config.yaml
model: "image embedding model"
dataset: "telescope images of galaxies (Galaxy Zoo DECaLS)"
train_examples: 44167
image_size: 32
grayscale: true
crop_scale_min: 1
horizontal_flip: true
translate: 0.12
rotation_deg: 10
cutout: 0.4
targets: ["bulge size"]
num_classes: 4
embedding_dim: 192
arch: "xception"
norm: "batchnorm"
hidden_act: "relu"
depths: [3, 3, 8, 3]
kernel_size: 3
stem: "single"
widths: [160, 240, 352, 528]
am_softmax_margin: 0.3
am_softmax_scale: 16
init: "xavier_uniform"
residual_init: "none"
optimizer: "muon"
muon_scale: "match_rms_adamw"
learning_rate: 0.0032
momentum: 0.9
nesterov: true
orthogonalizer: "polar_express"
adamw_lr_other_params: 0.0025
max_grad_norm: 1.0
max_steps: 5400
batch_size: 512
epochs: 62.6
lr_schedule: "cosine"
final_lr_fraction: 0.01
warmup_steps: 100
weight_decay: 0.1
adamw_weight_decay_other_params: 0.05
Rows from block 3, named by matrix and row number. Each number is 500 + 40 x the weight over its row's rms, rounded and kept within 0 to 999. All counts start at 0. Numbers have three digits each. After the name is the row's rms in percent of the matrix's.
# convs2: second depthwise 3x3 conv (model.blocks.3.convs.2.weight, 240x1x3x3, trained with AdamW), a 3x3 kernel
convs2.0 123:474470466459461440468451462
convs2.1 077:474506486516509490565589531
convs2.2 067:481500487416451442479484515
convs2.3 131:487453434461465457469458482
convs2.4 115:537531549548538546544526535
convs2.5 099:482426456497487506546552539
convs2.6 057:530509523526517395496504469
convs2.7 057:458436448459508477458473467
convs2.8 087:561516549543496546520523555
convs2.9 112:497539509542578550517538525
convs2.10 081:437448425500493455494493501
convs2.11 062:516517482496443538429444525
convs2.12 084:498461487445458436472487447
convs2.13 073:455510562494478563455457492
convs2.14 071:459504501503563518473587514
convs2.15 109:553509505471519476430439468
convs2.16 055:582519537540460522516458517
convs2.17 060:463503427471543505436500473
convs2.18 121:423451439479513467492497476
convs2.19 073:515510472534567564537543519
convs2.20 086:530497541538566568498529524
convs2.21 120:520516540556551550540536531
convs2.22 110:541562511536566537525528517
convs2.23 076:461448456509507537537521571
convs2.24 105:446455477463432476500487452
convs2.25 129:459469466453467449458464460
convs2.26 122:525512540556548546543530541
convs2.27 094:493512505460417449483449488
convs2.28 050:449507523486412475505449503
convs2.29 058:505515472557566559484529465
convs2.30 156:441465445460497464451489465
convs2.31 120:526544517548565549526540518
convs2.32 068:493421432519507460487525526
convs2.33 109:458475460447476454462455463
convs2.34 111:493494490468440459467429456
convs2.35 101:450455436455493458524535488
convs2.36 100:505483500451471446457427474
convs2.37 056:496562470510489474541545429
convs2.38 121:515503512549561541540551545
convs2.39 120:532531558528513541573528518
convs2.40 100:476503462490477457444434452
convs2.41 070:492551579478536558490503512
convs2.42 056:460442473502541484425495468
convs2.43 107:523534530474485489444420465
convs2.44 060:495475482534573487434492549
convs2.45 060:461429491535460473527442486
convs2.46 044:550522498538595529499494496
convs2.47 084:489507490449466459419467469
convs2.48 138:551563539537540542512508536
convs2.49 060:476427527474438534499472534
convs2.50 108:465447443459485465463466461
convs2.51 103:464485472463434431465492485
convs2.52 117:426473462469472454452490479
convs2.53 046:445508499454543540568530519
convs2.54 138:463453455473443447469471483
convs2.55 135:504529525523552554533548558
convs2.56 169:538547538541536554521539537
convs2.57 149:544524544537503536548543556
convs2.58 067:506549520526578539552520509
convs2.59 075:533472511546493502589454514
convs2.60 130:529547549537536545530527550
convs2.61 132:492520515517565545535558551
convs2.62 135:539510526554544544544541541
convs2.63 106:469466426476457459472474464
convs2.64 109:491512497471517455428451441
convs2.65 102:491477475532559563540524550
convs2.66 087:561521545554505512542527551
convs2.67 150:469478467459459443458461456
convs2.68 103:537551536558563533520512508
convs2.69 103:566559517542508531542521536
convs2.70 077:434429455508481458490497526
convs2.71 075:454462495452412487517516510
convs2.72 132:507567549486517505445450462
convs2.73 086:499510561437491543513537557
convs2.74 119:527531532562524551526516562
convs2.75 123:551532491505538502414457495
convs2.76 078:473482421485504473456454455
convs2.77 092:542545552543543549501515540
convs2.78 109:456438456538524464491533454
convs2.79 073:515490467474448436489441456
convs2.80 082:512467511415475493437469515
convs2.81 084:495480485468433447469434489
convs2.82 109:470453498454438455483450479
convs2.83 053:454533456489548496564547519
convs2.84 050:424477517422488513481469490
convs2.85 096:512533513511540510567571541
convs2.86 084:480453426544548514499536524
convs2.87 103:468434452484458469459462474
convs2.88 111:568562540518480531541513529
convs2.89 072:566550493523517508529552556
convs2.90 060:539531464567539448503542485
convs2.91 091:518527500425442458476457486
convs2.92 110:531564520543551531532519546
convs2.93 060:507476445460464436482444481
convs2.94 104:527518516561567541522545525
convs2.95 106:475506477473464446459455432
convs2.96 059:514536507557502519573533553
convs2.97 074:444496457525590523491506502
convs2.98 100:527483453484523497471428435
convs2.99 058:433492483467520449473539443
convs2.100 131:452460455461468456463471459
convs2.101 097:467467459446497471439453470
convs2.102 055:451431517499424498530509485
convs2.103 037:521521526483507578560506552
convs2.104 144:522573530464494511450444474
convs2.105 080:454442476452442455501494473
convs2.106 097:484460483550556550528553522
convs2.107 044:457505512519595542471485490
convs2.108 131:559555530539539539535515532
convs2.109 033:430517472489538489475562548
convs2.110 100:479445451445502454481457535
convs2.111 054:504457516471450500428447469
convs2.112 132:491473429540508456553516544
convs2.113 077:510507459467478451436442465
convs2.114 122:520548546530527552526527563
convs2.115 069:480488498443488484476446419
convs2.116 091:452490438464504448466488447
convs2.117 167:489450470471442459478455451
convs2.118 131:480458459440481476443459467
convs2.119 098:488444429540528460542500483
convs2.120 058:486464432551448466493541508
convs2.121 122:545554540556532523532533532
convs2.122 035:476521476503526566481586503
convs2.123 107:532504507573529551552533530
convs2.124 097:477497487473471435454459435
convs2.125 129:459457461459460469474446462
convs2.126 110:546519561536496538550532545
convs2.127 107:584511464528466485487448472
convs2.128 169:478469467462456458455453451
convs2.129 123:540524542533539541540555538
convs2.130 082:448476538497519538587497519
convs2.131 132:507495555515455500560561543
convs2.132 096:532510526518461520561536573
convs2.133 079:561538549548529533535506536
convs2.134 139:511568526513576527470476473
convs2.135 069:465450473489459490469430454
convs2.136 071:451491489494424478492430524
convs2.137 065:429482486454468469537556517
convs2.138 083:517510543512583541506480444
convs2.139 110:460455475539553523543543541
convs2.140 073:563539541468449465489461472
convs2.141 101:536485471562502456568532524
convs2.142 119:477486486450451444465439478
convs2.143 125:495537543518539552531556550
convs2.144 077:495498456550552516577533511
convs2.145 100:556571541508533531477465474
convs2.146 141:478474456452484459452448454
convs2.147 088:515545527545553547534550528
convs2.148 092:506510493447429454450460485
convs2.149 090:546572524533496534451458513
convs2.150 100:543527532548539565513535537
convs2.151 096:448430434484501494523512461
convs2.152 070:456496502556522499577548524
convs2.153 136:545558542533549540526512537
convs2.154 130:516514560538480509563557535
convs2.155 106:514514493555547551544559525
convs2.156 145:495498480453427444467473462
convs2.157 082:475476457474477447451450450
convs2.158 109:475506578446501521465490445
convs2.159 127:450462448464500440473468466
convs2.160 096:536531535552526563532532540
convs2.161 068:587454453475481474483517519
convs2.162 041:535486526506562495417464516
convs2.163 109:469481480454468459459441448
convs2.164 112:448448417494511460521496496
convs2.165 095:521525523517513544581557523
convs2.166 104:551557522450436497500468523
convs2.167 089:519534515563563531515550534
convs2.168 109:472477466459494456431469450
convs2.169 114:534515540419464484470451510
convs2.170 123:462445470496468443477465445
convs2.171 158:561537558527496517551529538
convs2.172 092:541524534534535493573542538
convs2.173 065:454469461471461421497496466
convs2.174 162:454461480455455453461462468
convs2.175 138:497491511546547536559558543
convs2.176 168:463446459448467473469455471
convs2.177 135:554540557517497521558540531
convs2.178 117:540576539495533536457511468
convs2.179 094:522526544532541573472497549
convs2.180 058:473480524468413478485464455
convs2.181 084:486515494461451445456441460
convs2.182 114:453531513486564542453482451
convs2.183 081:478463443449475474444483455
convs2.184 068:466451481450467416500499497
convs2.185 060:525468485464454421481466464
convs2.186 050:516505526571554537527533548
convs2.187 108:476459455452482463449448471
convs2.188 082:448463477455496486451471434
convs2.189 122:490490495461444442449450467
convs2.190 094:505486506463421451481445473
convs2.191 085:450490448520581520483522532
convs2.192 092:479491473442431458468460474
convs2.193 081:496479524514416470568507522
convs2.194 113:475471458480461436442474467
convs2.195 061:515513522553515531561546561
convs2.196 103:515520550512562567513500552
convs2.197 091:505518491423468464436468477
convs2.198 074:504485482478501498434446422
convs2.199 089:540521543533469522555551549
convs2.200 152:443464455471484480461455447
convs2.201 109:539524546502517525561555550
convs2.202 072:536510471436454471443470469
convs2.203 113:470460458466481447467477435
convs2.204 075:484481494444448493524573543
convs2.205 116:501499544419476485439465488
convs2.206 050:515537468544555502536572481
convs2.207 107:508476490489450466450425458
convs2.208 062:417456439470504480476493498
convs2.209 084:520535521444451474475433467
convs2.210 054:532552556471477453487492561
convs2.211 090:515502491557547515529558564
convs2.212 079:530566522531523566508549513
convs2.213 090:474477545463437478551552487
convs2.214 132:481496555514482537543561559
convs2.215 149:541546533542539539535541543
convs2.216 060:555492510523533538518541578
convs2.217 151:522545534552560549541515510
convs2.218 075:533563550532533562524516506
convs2.219 079:456482502468469461446456439
convs2.220 057:517584581496501514484499491
convs2.221 062:538559515553547556511506530
convs2.222 118:507513512537563559532542549
convs2.223 108:520472505516443521570511565
convs2.224 076:530521518539527582533539534
convs2.225 110:513508460554513483560574502
convs2.226 060:536488533568533533566527494
convs2.227 117:480463473477431453463469456
convs2.228 060:489466439560528508504434476
convs2.229 128:545524539542548545542533537
convs2.230 047:479531476431516471458531437
convs2.231 071:506555527491582536523537524
convs2.232 110:502499508563519556568542523
convs2.233 066:489439444473475439465467497
convs2.234 064:523584493531541529449503474
convs2.235 108:534541522526586521499549515
convs2.236 096:532568522527568543519521519
convs2.237 093:477520508560565518550552496
convs2.238 098:470461467452484458461461440
convs2.239 116:469479454433462480453456478