From a checkpoint of a small image embedding model: 62.6 epochs.
Rows from block 13 of a small image embedding model, named by matrix and row number. Rows with one number belong to one channel. Each number is 500 + 40 x the weight over its row's rms, rounded and kept within 0 to 999. All counts start at 0. Numbers have three digits each. After the name is the row's rms in percent of the matrix's.
After each channel's rows are labels from the 100 images, of 14848, where the channel reaches its highest value: "colour at peak" is the nearest of a few named colours to the mean colour under the peak. Only what is clearly more common there than usual is listed. The data: telescope images of galaxies (Galaxy Zoo DECaLS). In brackets: how many of the 100, against the usual share in percent.
# convs1: first pointwise conv (model.blocks.13.convs.1.weight, 352x352x1x1), inputs 0-70
# convs3: second pointwise conv (model.blocks.13.convs.3.weight, 352x352x1x1, transposed), outputs 0-70

convs1.284 107:417562418451524469420499510494508546438491515501476500500550522506509504507480507485475492452583479491482550496482435523526445498547501498529583495514534478449485467438534409501541459525520510476505471490472484468
convs3.284 103:503545522525508541509425504475546469533485495468474513447455489491448547521472544583472480497527459490547508469481598567502496517543517601479504493548509541575522428514547558440522537449505451455464522536507454529
colour at peak: grey (96 vs 11.3)

convs1.110 101:554528461513528475421507563459481515512452420528487481497501465437481483505494443503551528500477451511554456451500517456459478568519542442479483555530533516471526494525548504505467528552529521503434521435500534437
convs3.110 116:453500564491472576471504537440560549554542471523543572470565499553486466504461488455483545463514503589445487521505558514504511466438558499508460566462514539545479511419461589537531501473510493496491545520517519486
colour at peak: white (50 vs 0.1); grey (50 vs 11.3)

convs1.175 093:513530486442496509501595488549447514510499515513464542547485499490504468525505527489451535527410546538518497532559535467584527496488456483525517443505464499444436513569489504496575587518547544501507519519466458482
convs3.175 099:613543462473485519524504430518487538510602430523478481482574498531532474519569492550542525611493470477560475466531470487548547509568516474482484459522525468503440498499510423531461446447491465440414477489434498518
colour at peak: grey (91 vs 11.3)

convs1.65 105:488482573586450463421456462496418508489517434466551471465521470541501512483487486541571505492539514577486485505495433484522521507478568515440508517501510537610509542416476507469559456435498478450443582525528512503
convs3.65 115:503489461498488520575536429478494493495471502484535527548499513542526508498441501513497484537474459485532495497470509443483473538400523498472487469474547441441543575500461509579521480451475517494496570464486468513
colour at peak: grey (29 vs 11.3)

convs1.210 108:491485429510525507440474480518469497530513416512481469476522489490513517511476527508517497513520485459460511485548517516482518504489459566486466565539526510520563513501553497465527532509398503514525499469512494491
convs3.210 121:578492502591520491474522514526471461494480435549510494473539409501516440427529503442490454533509520498529479577485445497475511439488499408425487404498521428470545498481523531519476475532517484453492433558539525410
colour at peak: grey (82 vs 11.3)

convs1.230 097:498487568477556545484489545484494462493525536494492500487508436505475581452532500522455440528531539445492467510525420508511479429504532506419496454484435521503549515522554454467568527482511502473523490397495471484
convs3.230 087:454385510510498495503511455498459528520519565516461394485449414525459399547456514529457486492548536529523475500529484520528463489513467545575528512507514555463521475493453511496515457526468527475495523511485430483
colour at peak: white (57 vs 0.1); grey (43 vs 11.3)

convs1.261 098:491511527531468487470561575498513460542417544492494479530515517475511492522478456537470449502526455459521481503514451524422461500499556475407481510465469480429454549454526486460488464469525453499464485443532455500
convs3.261 092:477500478458508477541472485474520496513518455528415495516522487465523424537382519533463556507518500534533558493433486500489457441457446507522496424526482576556442519534469523502551491514467457508559558482573535468
colour at peak: grey (99 vs 11.3)

convs1.22 104:519539423480497511487473537455477575476541443477479501498498519527493539498515534498385519447511489445490543456507468485480508432546472493528474574445465509538510535510510399472569497523525512529525503582521513510
convs3.22 101:460509523475570425481526485555501429470544458447521526452495433423440531502479464523531450570576608473507460498545585520508484535530533526486476417429465559547551483439502535581431523518538475563430488447494499494
colour at peak: white (67 vs 0.1); grey (33 vs 11.3)

convs1.133 084:525520473516454504494450451475529536471548500508522491429510505522476478529581427597376537522437480535492525515496503523491498520466482600474499432481522477496478410522520515520508568505522475517450583476526432462
convs3.133 085:555583534516461451559421487520491463510535493533538523496549519530500510467407477572475512443497531490533502453554470551443485478529523544507485556369549438505444495596472492451509502536460537510521524516566459468
colour at peak: grey (70 vs 11.3); white (30 vs 0.1)

convs1.78 073:392464509572491520498467444489561504536567465536487559499559493500528457561516545486482533566504478499491473571521518588523460438509565458499446477590551547485473501570463496474454541559473447468550481548492523516
convs3.78 062:526427519482522541492431484495487477496544517492488492490518508601516487496509538404526458535458414509449439458464532484543529561495447556517498484547534470516453541482503476464533532545594499492481486458496501568
colour at peak: white (60 vs 0.1); grey (40 vs 11.3)

convs1.201 112:590515492521494473461512467513515515518453502459502546406479523433492491588478546514432497500454555519456521483543493510508497507528462527539519471495491574497541410544527474499535528467488542509566467517539487545
convs3.201 105:465665521557471448624500473513476462496460538532524473483509458464469473480465469432453552506502450457457463566442526572514480525482463472497506545468510437506490498497576471502431542490441440515434464526442467484
colour at peak: grey (82 vs 11.3)

convs1.236 105:433454443509479503456464505496577470505497489502462490465497505500483503529501510456385499512467500441512496510506496497465448475461543528509516482494539537542511526445488454555434464518452481524470560493473456519
convs3.236 095:504500442475512503481475535515489473586461551544487469503444433521500510536495547515487499478540475447562515536422489433456529518455447482506547464494490429631535416497521533460497493550496488496481486498516518498
colour at peak: grey (73 vs 11.3); white (27 vs 0.1)

convs1.88 100:521459476487439525472466486463458467533522459573511496541552514519476462434487514552511475553520479541526512494448535487465447475446523523503490544463513520444496455537503498539510549466491454574507538524531546557
convs3.88 094:507492449428509399498521494475599544476519483519471516403540584529528463528491465517482450464494564527522448527505518524516516476465501437510480496476508473387538578530547514554492563465563497515503560512506517464
colour at peak: white (62 vs 0.1); grey (38 vs 11.3)

convs1.146 111:619411514573456524435479431473500563499574469536504486493555494490432476487439441515548518532467501420476506554536532492414440505451512509430528460463529525519441519478457516502411436492543496415473521560407417503
convs3.146 118:619500454452520466552549538538526479546507498467527510522508542476461450580529499468558437479485460530560576533518543453465441561476548507509566414465545527547482554472471502517514514456544552530521470518443520537
colour at peak: grey (69 vs 11.3)

convs1.157 082:466484522506516553457533524514397516428508478466465516504444524464453508486462545498463486535451486489512516399533438465445526602517527492503475426551531513497542561528421461433459474484540466498507511505464523452
convs3.157 077:542553447523553475476571489532488503467459543450544547468441519565458467524522478535565506557535508503496509461446419452433473512519491506531542452488523493510458452536499582532494533500467512471415520507502538486
colour at peak: grey (92 vs 11.3)

convs1.172 104:509530519436533473483505527544564481422522444593518516491493505445479463456513474459483529484527550480540509503556539452531522510529461497553518571579465451455537502543455483463499500439538568573558499497595524538
convs3.172 097:469423555461515505566511524465526498549543567436514443523453507480520475480517468562468545462477454499422432462490539542474449462415490416510476407450443545513461551526509477514497460570492551549536517537517521440
colour at peak: grey (90 vs 11.3)

convs1.147 085:431489465564389565521463492523527515479482492495563530532529465473529544586513461513466527498473486531492491492497470439483506531501532480479551480504498481360581486506539516396454497534526458495513526464545565468
convs3.147 082:494473462485459519493631492476475512455435502569538459464539533465483490464467528534461542489465483521548504469483542515492539494480540502512523498478515507491535514494552428480489544531509613483461491401563452475
colour at peak: grey (91 vs 11.3)

convs1.129 106:534499489474528509513488502515460474387443458456505545531551472488448536524522473473347470486479579509521528477446504518609516479525619466461523462493500535513475551551547469463542547499551525506460510475495479492
convs3.129 099:460490469534565504473505486554499482457508437531497518514535558468521526416487500470513485469489586504483501483562521514580528479529585509464542595558458499511505435502536487460540466492517527489479579406466559518
colour at peak: white (53 vs 0.1); grey (47 vs 11.3)

convs1.63 077:506478512533463508510478468533472417548516510537471465479537469579517482547496460451496528546507525547557489399529483537472473450587477532535513484465433411523527528429448510485534503467549423436505465513542465477
convs3.63 073:447443418463474543536508554481526522418497414451558494504545436487457470518494575485429437502512529499506496492600540493517471490438460548514534492549451523560445515443440537479461495525536483521553455546405498545
colour at peak: grey (36 vs 11.3)

convs1.228 104:518588504464555494507502487481522535448549450491477481493549490397543511533487468484480523534539498425437532522574493517532493466507510581513519496517493440472491516401425436521532530474471527472534499556541447453
convs3.228 101:488484467528464494533492491446497476500498570436546532556453491529471468497486467473486423560490490549531483526423443582509476435453521460512495473554527531595507538548500502427564555496552510521507526524506532524
colour at peak: grey (87 vs 11.3)

convs1.151 102:536556485528525526507448488543486476436456409466505491495489486554465542545480461366497509530503502469505453476534447491463518541466538492566474472460497502559436502480495482498453460483529456533478505539469525490
convs3.151 097:449569429516545522565496502500511476504448455480514528434480521502511549477506504500458448514505479410491530507522500511542483520513559515607479460499444460594466567464490494507482498561539488469545529554509462528
colour at peak: grey (73 vs 11.3)

convs1.46 109:545503448435522505467555479472516563474455437491556485513499490513475447528509468429415422496458525444471472574561481528490517497497471536525535573545505392577496554564485591495451517500507500464512484568509490475
convs3.46 113:542458510522541501503526527496498483528551385537463432452487482520467569491518478409425485512482442478574526569510519557533530498475529469527581453493447553536547501544445577465515465511459455504427460492443484445
colour at peak: white (59 vs 0.1); grey (41 vs 11.3)

convs1.298 104:463444563510464498435549485533535479440452498472476533470512495501534507497540527622464448480474469493482495491529461525502490456488483514528557452517497484537464484453488498433490525532515518548519512517531453504
convs3.298 100:563590522511528548549562502488460442439464454520508490425558543503511493491500520475470506504487488498480503513550482515463537431518519499455439502479562480429496478581553493515467486519559491565503551507395572574
colour at peak: grey (67 vs 11.3); white (33 vs 0.1)

convs1.171 094:465515400462506500481503518515556531537416527507469526528588504494529493545470474525493477519513463535503438456488621511488490402488528503480482500487518446496525500525495588524423541512537424500501503464540509502
convs3.171 096:519572554495451497431521475550482541458531542473429506480530510478513548533498544521497489496573548514508440479548511526513539518485433535467493611449500470541449524547477517460461443481404609480523530430449503453
colour at peak: grey (53 vs 11.3); white (45 vs 0.1)

convs1.155 087:516354538535478489533476531528452466490462466504496455416557560492505530517505563488544542526550477570537522487501513466500530549450533562551489432469528492405427467582479521521496459527610440476469481415490541538
convs3.155 083:528475458450465485581494458479492477450476536523470526423503535515469487434472476526531541498499540533561500532571551424432569558463494498484509486488473557459488503554498413495486620537499543456515548511464558501
colour at peak: grey (39 vs 11.3)

convs1.138 106:531529501508556492484377516514571435586468558493455485522464512503513525442491503580479491512538577554543508533467503472449533561447469450506500535485506483505495530445570463535518539481515477488494478436545467515
convs3.138 110:480466526520521484434528629503494501488555587429542400514578549506467554588500495501509453447531477504536510432509477489468510503479516511535497622513517573478395510478491501534526522522529603487532515455549498445
colour at peak: grey (85 vs 11.3)

convs1.91 095:487534528506496534434508531487418465454489441489516541465505528541464582558525509460547500414509585491523503550556523510488510501500531479486499449513554510464468483541538502583410507472535470494453584479495532517
convs3.91 099:507532503468491488568454430428541545473568446459521515432510553567463512486528565518487590491533472490533453415500479540489461527506511465490580373510542591483429491492474509416464493483462500502478535506524409523
colour at peak: grey (74 vs 11.3)

convs1.217 116:517505515478401513414428523497522456556480460428509454523500496535514441495471460471487530457573467535467480422529577582469493545531513488475503450538506518488442531439481488500484508481507510442506497476497534525
convs3.217 112:528462520425473456504510428473479471516528466504503473497539508459479534447516537521517468464461514452560524440482449433517517494464512535512527594539493512480480479492508466488532584497546526507537508510471492485
colour at peak: grey (78 vs 11.3)

convs1.203 100:453495435477550521467529477518485508492458501542470451540491467558521474493565542484550560490514497542513428530425474551417500483481499501536495444571527452554517526517431515513471495521517452426457471499474487519
convs3.203 091:516450547510416455576459549495572484531512509530472480517496466528509518494437506445488450482460523481457455513417515462519457491554516581551477463569528565560505498423584500535510533486461498552434567524523478543
colour at peak: grey (87 vs 11.3)

convs1.48 108:509477451564511505522511412499504516446521452475510546516553530561540534438406522427520552500447417503459485503452511519447479496447488609505479485464533420466484434480494518547507479532465518455534498499548519472
convs3.48 108:558499479526576460501444537537486470437485482440498571503483517522502469537509522474506516527525432457443503496519462541493454505558483522514478497542516455493453490498526564500522542482502529461547496436549521445
colour at peak: grey (74 vs 11.3)

convs1.302 087:528511537571496513518476489472542495405493535459512573541535446538509523508493498421516492460514483451537479542567551495535523525572438502522465509503558533411516502504498493459477529508504471497407516471424509543
convs3.302 089:515519499473568518585492530497504545422482520563465499454451516521495496514548527543530521507511482436497520444467543500535489468538540521419507480574488442451503468530517632479497524514538491493483510505527545486
colour at peak: grey (71 vs 11.3)

convs1.23 112:445505512483518521526551527472476465495522486510480473531507544428489471499550460535529537501562560528484475460500480529462515444476477519513471435466446527432526466571523591547521524522521532463517461551500570516
convs3.23 125:462545505507494464534494485488501451469503518495463429491457499434540510540507569416479533531427461536528468528432576486536504490459515461497520486482411534463508460480486492597505442490432461528461505510471479504
colour at peak: grey (60 vs 11.3); white (40 vs 0.1)

convs1.177 107:623521455505448435563463536458491476446464431534532478541446518518544458494478496405513500497533582498524562505476544457440497445547458492511497550481509509584551484600494498533552443509564493461512630519509556462
convs3.177 101:582443494476479433505524596571524454491532542490451485496465477490523488544468527492523532465512637535505586511581484490497474463523523439540519519537520489457501481567451471435510479448608543512545502458530455529
colour at peak: white (61 vs 0.1); grey (38 vs 11.3)

convs1.2 101:570495520414430544432554494439548488496497460480443504514445501535546481514521518485504521497501450448484455535552468511546506440514515461592498564493478479444506471507451507560576481511543518504513454394499471509
convs3.2 105:505487484467446486542515426515454458536539432541507494492459524451560439534523472569527534522585421476482516452488421498471480447422511537532560475588485467520546479520423456468530459546482517490513454438500433569
colour at peak: grey (86 vs 11.3)

convs1.186 098:515543485486536496490439489473542410487476423544541502552440482498548476589479506466407548501474480541445534595514529416513519549494488563521492572478496480491453541538481544435540512539527455526485497413505503472
convs3.186 093:544623510533519535577398541535566559472455593516458486513508538484545557512463457517479480569458551516538528477554523519475527453541519484571469539437501547489548489554481499476499482437453518513472464567523542468
colour at peak: grey (53 vs 11.3); white (47 vs 0.1)

convs1.64 096:422477511481485462477578501496526477435508461449438471526512508496437507443465519499474516480412513515496448459530465478434461549507525481387498551529507531542480558494491507414570529478498509426489537464487524494
convs3.64 096:545427526460496562505569550573499497624506481551399493454502474490473527494498518531507544485537456569484555534516532462557520519546522489505482441560539575474499493529522468386531464510486543459441497457496464560
colour at peak: white (52 vs 0.1); grey (48 vs 11.3)

convs1.105 102:523528564432472456529488587470482441532447437523493531447514542487470481524526534490568441539510506502538532415526497463531477511534540499521493494431596379505484423476484453490525467556466494463406460439553540437
convs3.105 103:473506505488486528421467482527449516532535489529550462537581519410551481503495419458471562499523496506532514545562467507435463497500455500468518448448479479469512485528492518528443536557465513455529511550538508510
colour at peak: grey (80 vs 11.3)

convs1.315 116:590496457512524515466486509484466488580497497480520455441479482509520524587477488539503444520466519523534523614478486500566545522444586493529488528446514477538492516601510499479521451505513485515475487545498532511
convs3.315 107:449524510430538507467479580483464507540482485514498553567535532451506551517515513560486508465479504525525517448469468503499546438493471551475494502496484479559483532559503419537542485490447571471492424496588519465
colour at peak: grey (58 vs 11.3); white (41 vs 0.1)

convs1.116 094:475493457427492516467432531518522472447496581502505462536501503424487494544474413433576470501485488443534484516489468529574474426526484599581515470429492548470482546579564506544495547523503492481455526540497479488
convs3.116 103:514493591422502557536514532514501477534500505520517520504506497493506453514512522472493525464572560483438483574528539428526516469542539527516486448423465514515474509510529490477491571547541496566512548323546500491
colour at peak: grey (67 vs 11.3); white (33 vs 0.1)

convs1.317 098:559517534479472506462464527499534510556467508570495495520548442543507514563577565527536508511443559416446442535538471492458502499498516460549519497479446476511431472513498453574506511499470473459522498458466496508
convs3.317 092:515479522425498498471438508454506487454471467488456518495494555512448564488449525534538446505504554490536501544463539526499498501468486523473537518532525603495562522533462535534471456436544461517583530469516494552
colour at peak: grey (84 vs 11.3)

convs1.187 116:502478438513535505473475488509577486458437481468477536484489527502534441504450509452586496486506489540505499524446522509580565531520466568415500527495534495534443467513519400499503543487511460496528484433539486474
convs3.187 120:528582536486434503482507481534499518443498467459555516494528513504530542462488470556553480516489464478509549553447422524539488439612461471544536546573509521439426544526445536514479493465594492523481506535509501506
colour at peak: grey (77 vs 11.3)

convs1.114 111:431448405513509494562429480490463505462478528474472490535471477530461501497468525555444444477484542540449510476510447448479441501484445491544458523501493452465491451501569595477509534474513462490475515470445512511
convs3.114 110:506498506456574523514466556451468478557437542504509536489442525390458513481453487453591487515509504526449419514562473511506500487507516465515533452469524487558466482536493531493534484478498498472548460555517544514
colour at peak: grey (94 vs 11.3)

convs1.70 089:460508663520472485519495494498388503480568453473497534467523514535553450544475468521561528529451496471507553540529531537488517515499479521503523376481518395520469478499447514580507477458494567487463528444496574472
convs3.70 091:520414495517538574456491440568513473499510475539476503457503529530529510486485529586438484550519511498563523473449635447466498475485532524548498612479498458523497530496540537488523480494476403419488517542484469472
colour at peak: grey (90 vs 11.3)

convs1.263 103:465521482531478505502458474495483433500556512522514519497520521478499474537505494521460523498526478492542551535542451499547496452524513445397500482467506540491516487472488512536494407494608467494473473513548474496
convs3.263 100:571599496466537547512548431557514464398492380479487512446467554463507414420529515468550509515520528534506429497518474458453519429551529439455441377538512529504468503461515495534505581481451519459508486508528447506
colour at peak: grey (57 vs 11.3); white (43 vs 0.1)

convs1.221 116:471538475464518490524463454519477529472495523561530477529528490504540458495525490487396522478442461509497466514466538490437530483464500486477524552533526493454490537436503411516523505511514491461460456446491514534
convs3.221 126:561439504494445512527483531459470515555473514663466407485486486485490477486439542462451468511424415542474476458385547580486438469488429457507445468437510492564519525498436512484617471502529451432517466481546521540
colour at peak: white (51 vs 0.1); grey (48 vs 11.3)

convs1.227 121:515488494523399521510470445488656489419539468529504501478482504506511501503530468609436497487461491523451514524441492517482563463519570486504482483463537491500473486366505393454513565507525474551479487451561502475
convs3.227 136:538538466458573545592496455529499479559492443590496468546502429520489579469477512475552467557530483529488514509431571502527604499497484529521475444543551540604546502537464494451462461461462504482433517432494518548
colour at peak: grey (82 vs 11.3)

convs1.36 117:512502551475583499533520502516476637552487481494531480491494485506497409562475483458451487500468473467542520520548423509484490500486565498419518448456517437497411449580510436388517450479503530466494512537525486512
convs3.36 119:433474569546483510612437504482508485514489567487531497488459487450471512477490417397455525517450457557432466517486463484528406503481415469525531517529539492414530483465594470482534519475533479425484527499490490504
colour at peak: grey (90 vs 11.3)

convs1.337 108:482459438561467560533507574493448479471510537450488473491453500522509396480488436530520423516501435497504485476535550456480567456536471507433495483599517547454491521542514545466496524478496513573489528487569442524
convs3.337 112:435483429412493492484471469472519497466434460483529420506491479474490430442486531520554490457531470493535492523517498468480462450510434458441501500463514495559525487494494503471477452460514461482415514498554467427
colour at peak: grey (96 vs 11.3)

convs1.242 085:503439493552478441513492408478507579481596521503461444511537439535476549491508455516567529526473500515561547468445469467437539596505473556522458545518495489478453515533487535530480443562523555532440535479494549498
convs3.242 083:506492436525527604454575541447483470461508450436434478451493502453494464540535535548463458532409478493489511523543516476523488532565521465499526515450462578532466505498430467556521487467461528468491508495446461522
colour at peak: grey (93 vs 11.3)

convs1.321 113:467619427493524481513501516476586411526490516549497499498517510508493561496422467457573525459511557531520468477514558499450478441497520483447480497515481471506504487465454549445447502493580510560490479430465488534
convs3.321 107:527543482464493498547486442543437448445517421461459502483482450520506531456497555532545484590444550518493516511508667565491533448507540505499497488478502538499446449495482520492486492497514525484491522497524565503
colour at peak: grey (95 vs 11.3)

convs1.94 105:487555528500534529538367483472469433530527504559481506511528476545514499552552475523599407481462508521500469521506531495463483498475506507510482515522573532515474545554530444458458466507429530512485501408498517515
convs3.94 118:474487537564544526517518459505463547552507507538519534465488531489535503446495496511512542492460491491537463519476500603541541493537461458538480470470518496503494495548548500477519482503536461524464502542514562530
colour at peak: grey (38 vs 11.3)

convs1.42 095:537479403513455540501511488500527474444512557587513557460536546458452526475503489497555593475497486474511547601463421573491473469447507453570449466531504540472463528389426413497484536503486488487481473484528502538
convs3.42 084:468511462520478513526489479465515444528428478516555520500493476538482517471474517477553476523444479552556497497500466534513499500567489631444529497588494587441498563566444549519520441531501423415472542434476430470
colour at peak: grey (59 vs 11.3); white (41 vs 0.1)

convs1.288 107:507472423506532504430537486483567490528525481497518485457491524496527524510547599457497555484499522501584492412484530497522552534490423448510519465515506560463478571568522388471581501512557491513519513478513473480
convs3.288 102:460506463532473542455498475459445517520487514533490509464479486521487502500464484464481505569470487538487471513427518534536440543550493564453453486508397420493462487554460485467505495542458425391574483471470512542
colour at peak: white (58 vs 0.1); grey (42 vs 11.3)

convs1.204 118:483535516423545458458487512517437470499466590461512466509484482525512550491501508524489440465502536495456511466483573514491489481506500527565491468461512500513474404473534381497498473495493463501560453460533510464
convs3.204 125:459464488513504484452459489481558516421452467386493538501551555570520546520509443507483493473584533457530535560511484461525469536535505494501494452538554535453454538402475506543483503546512546488506513417496496472
colour at peak: grey (93 vs 11.3)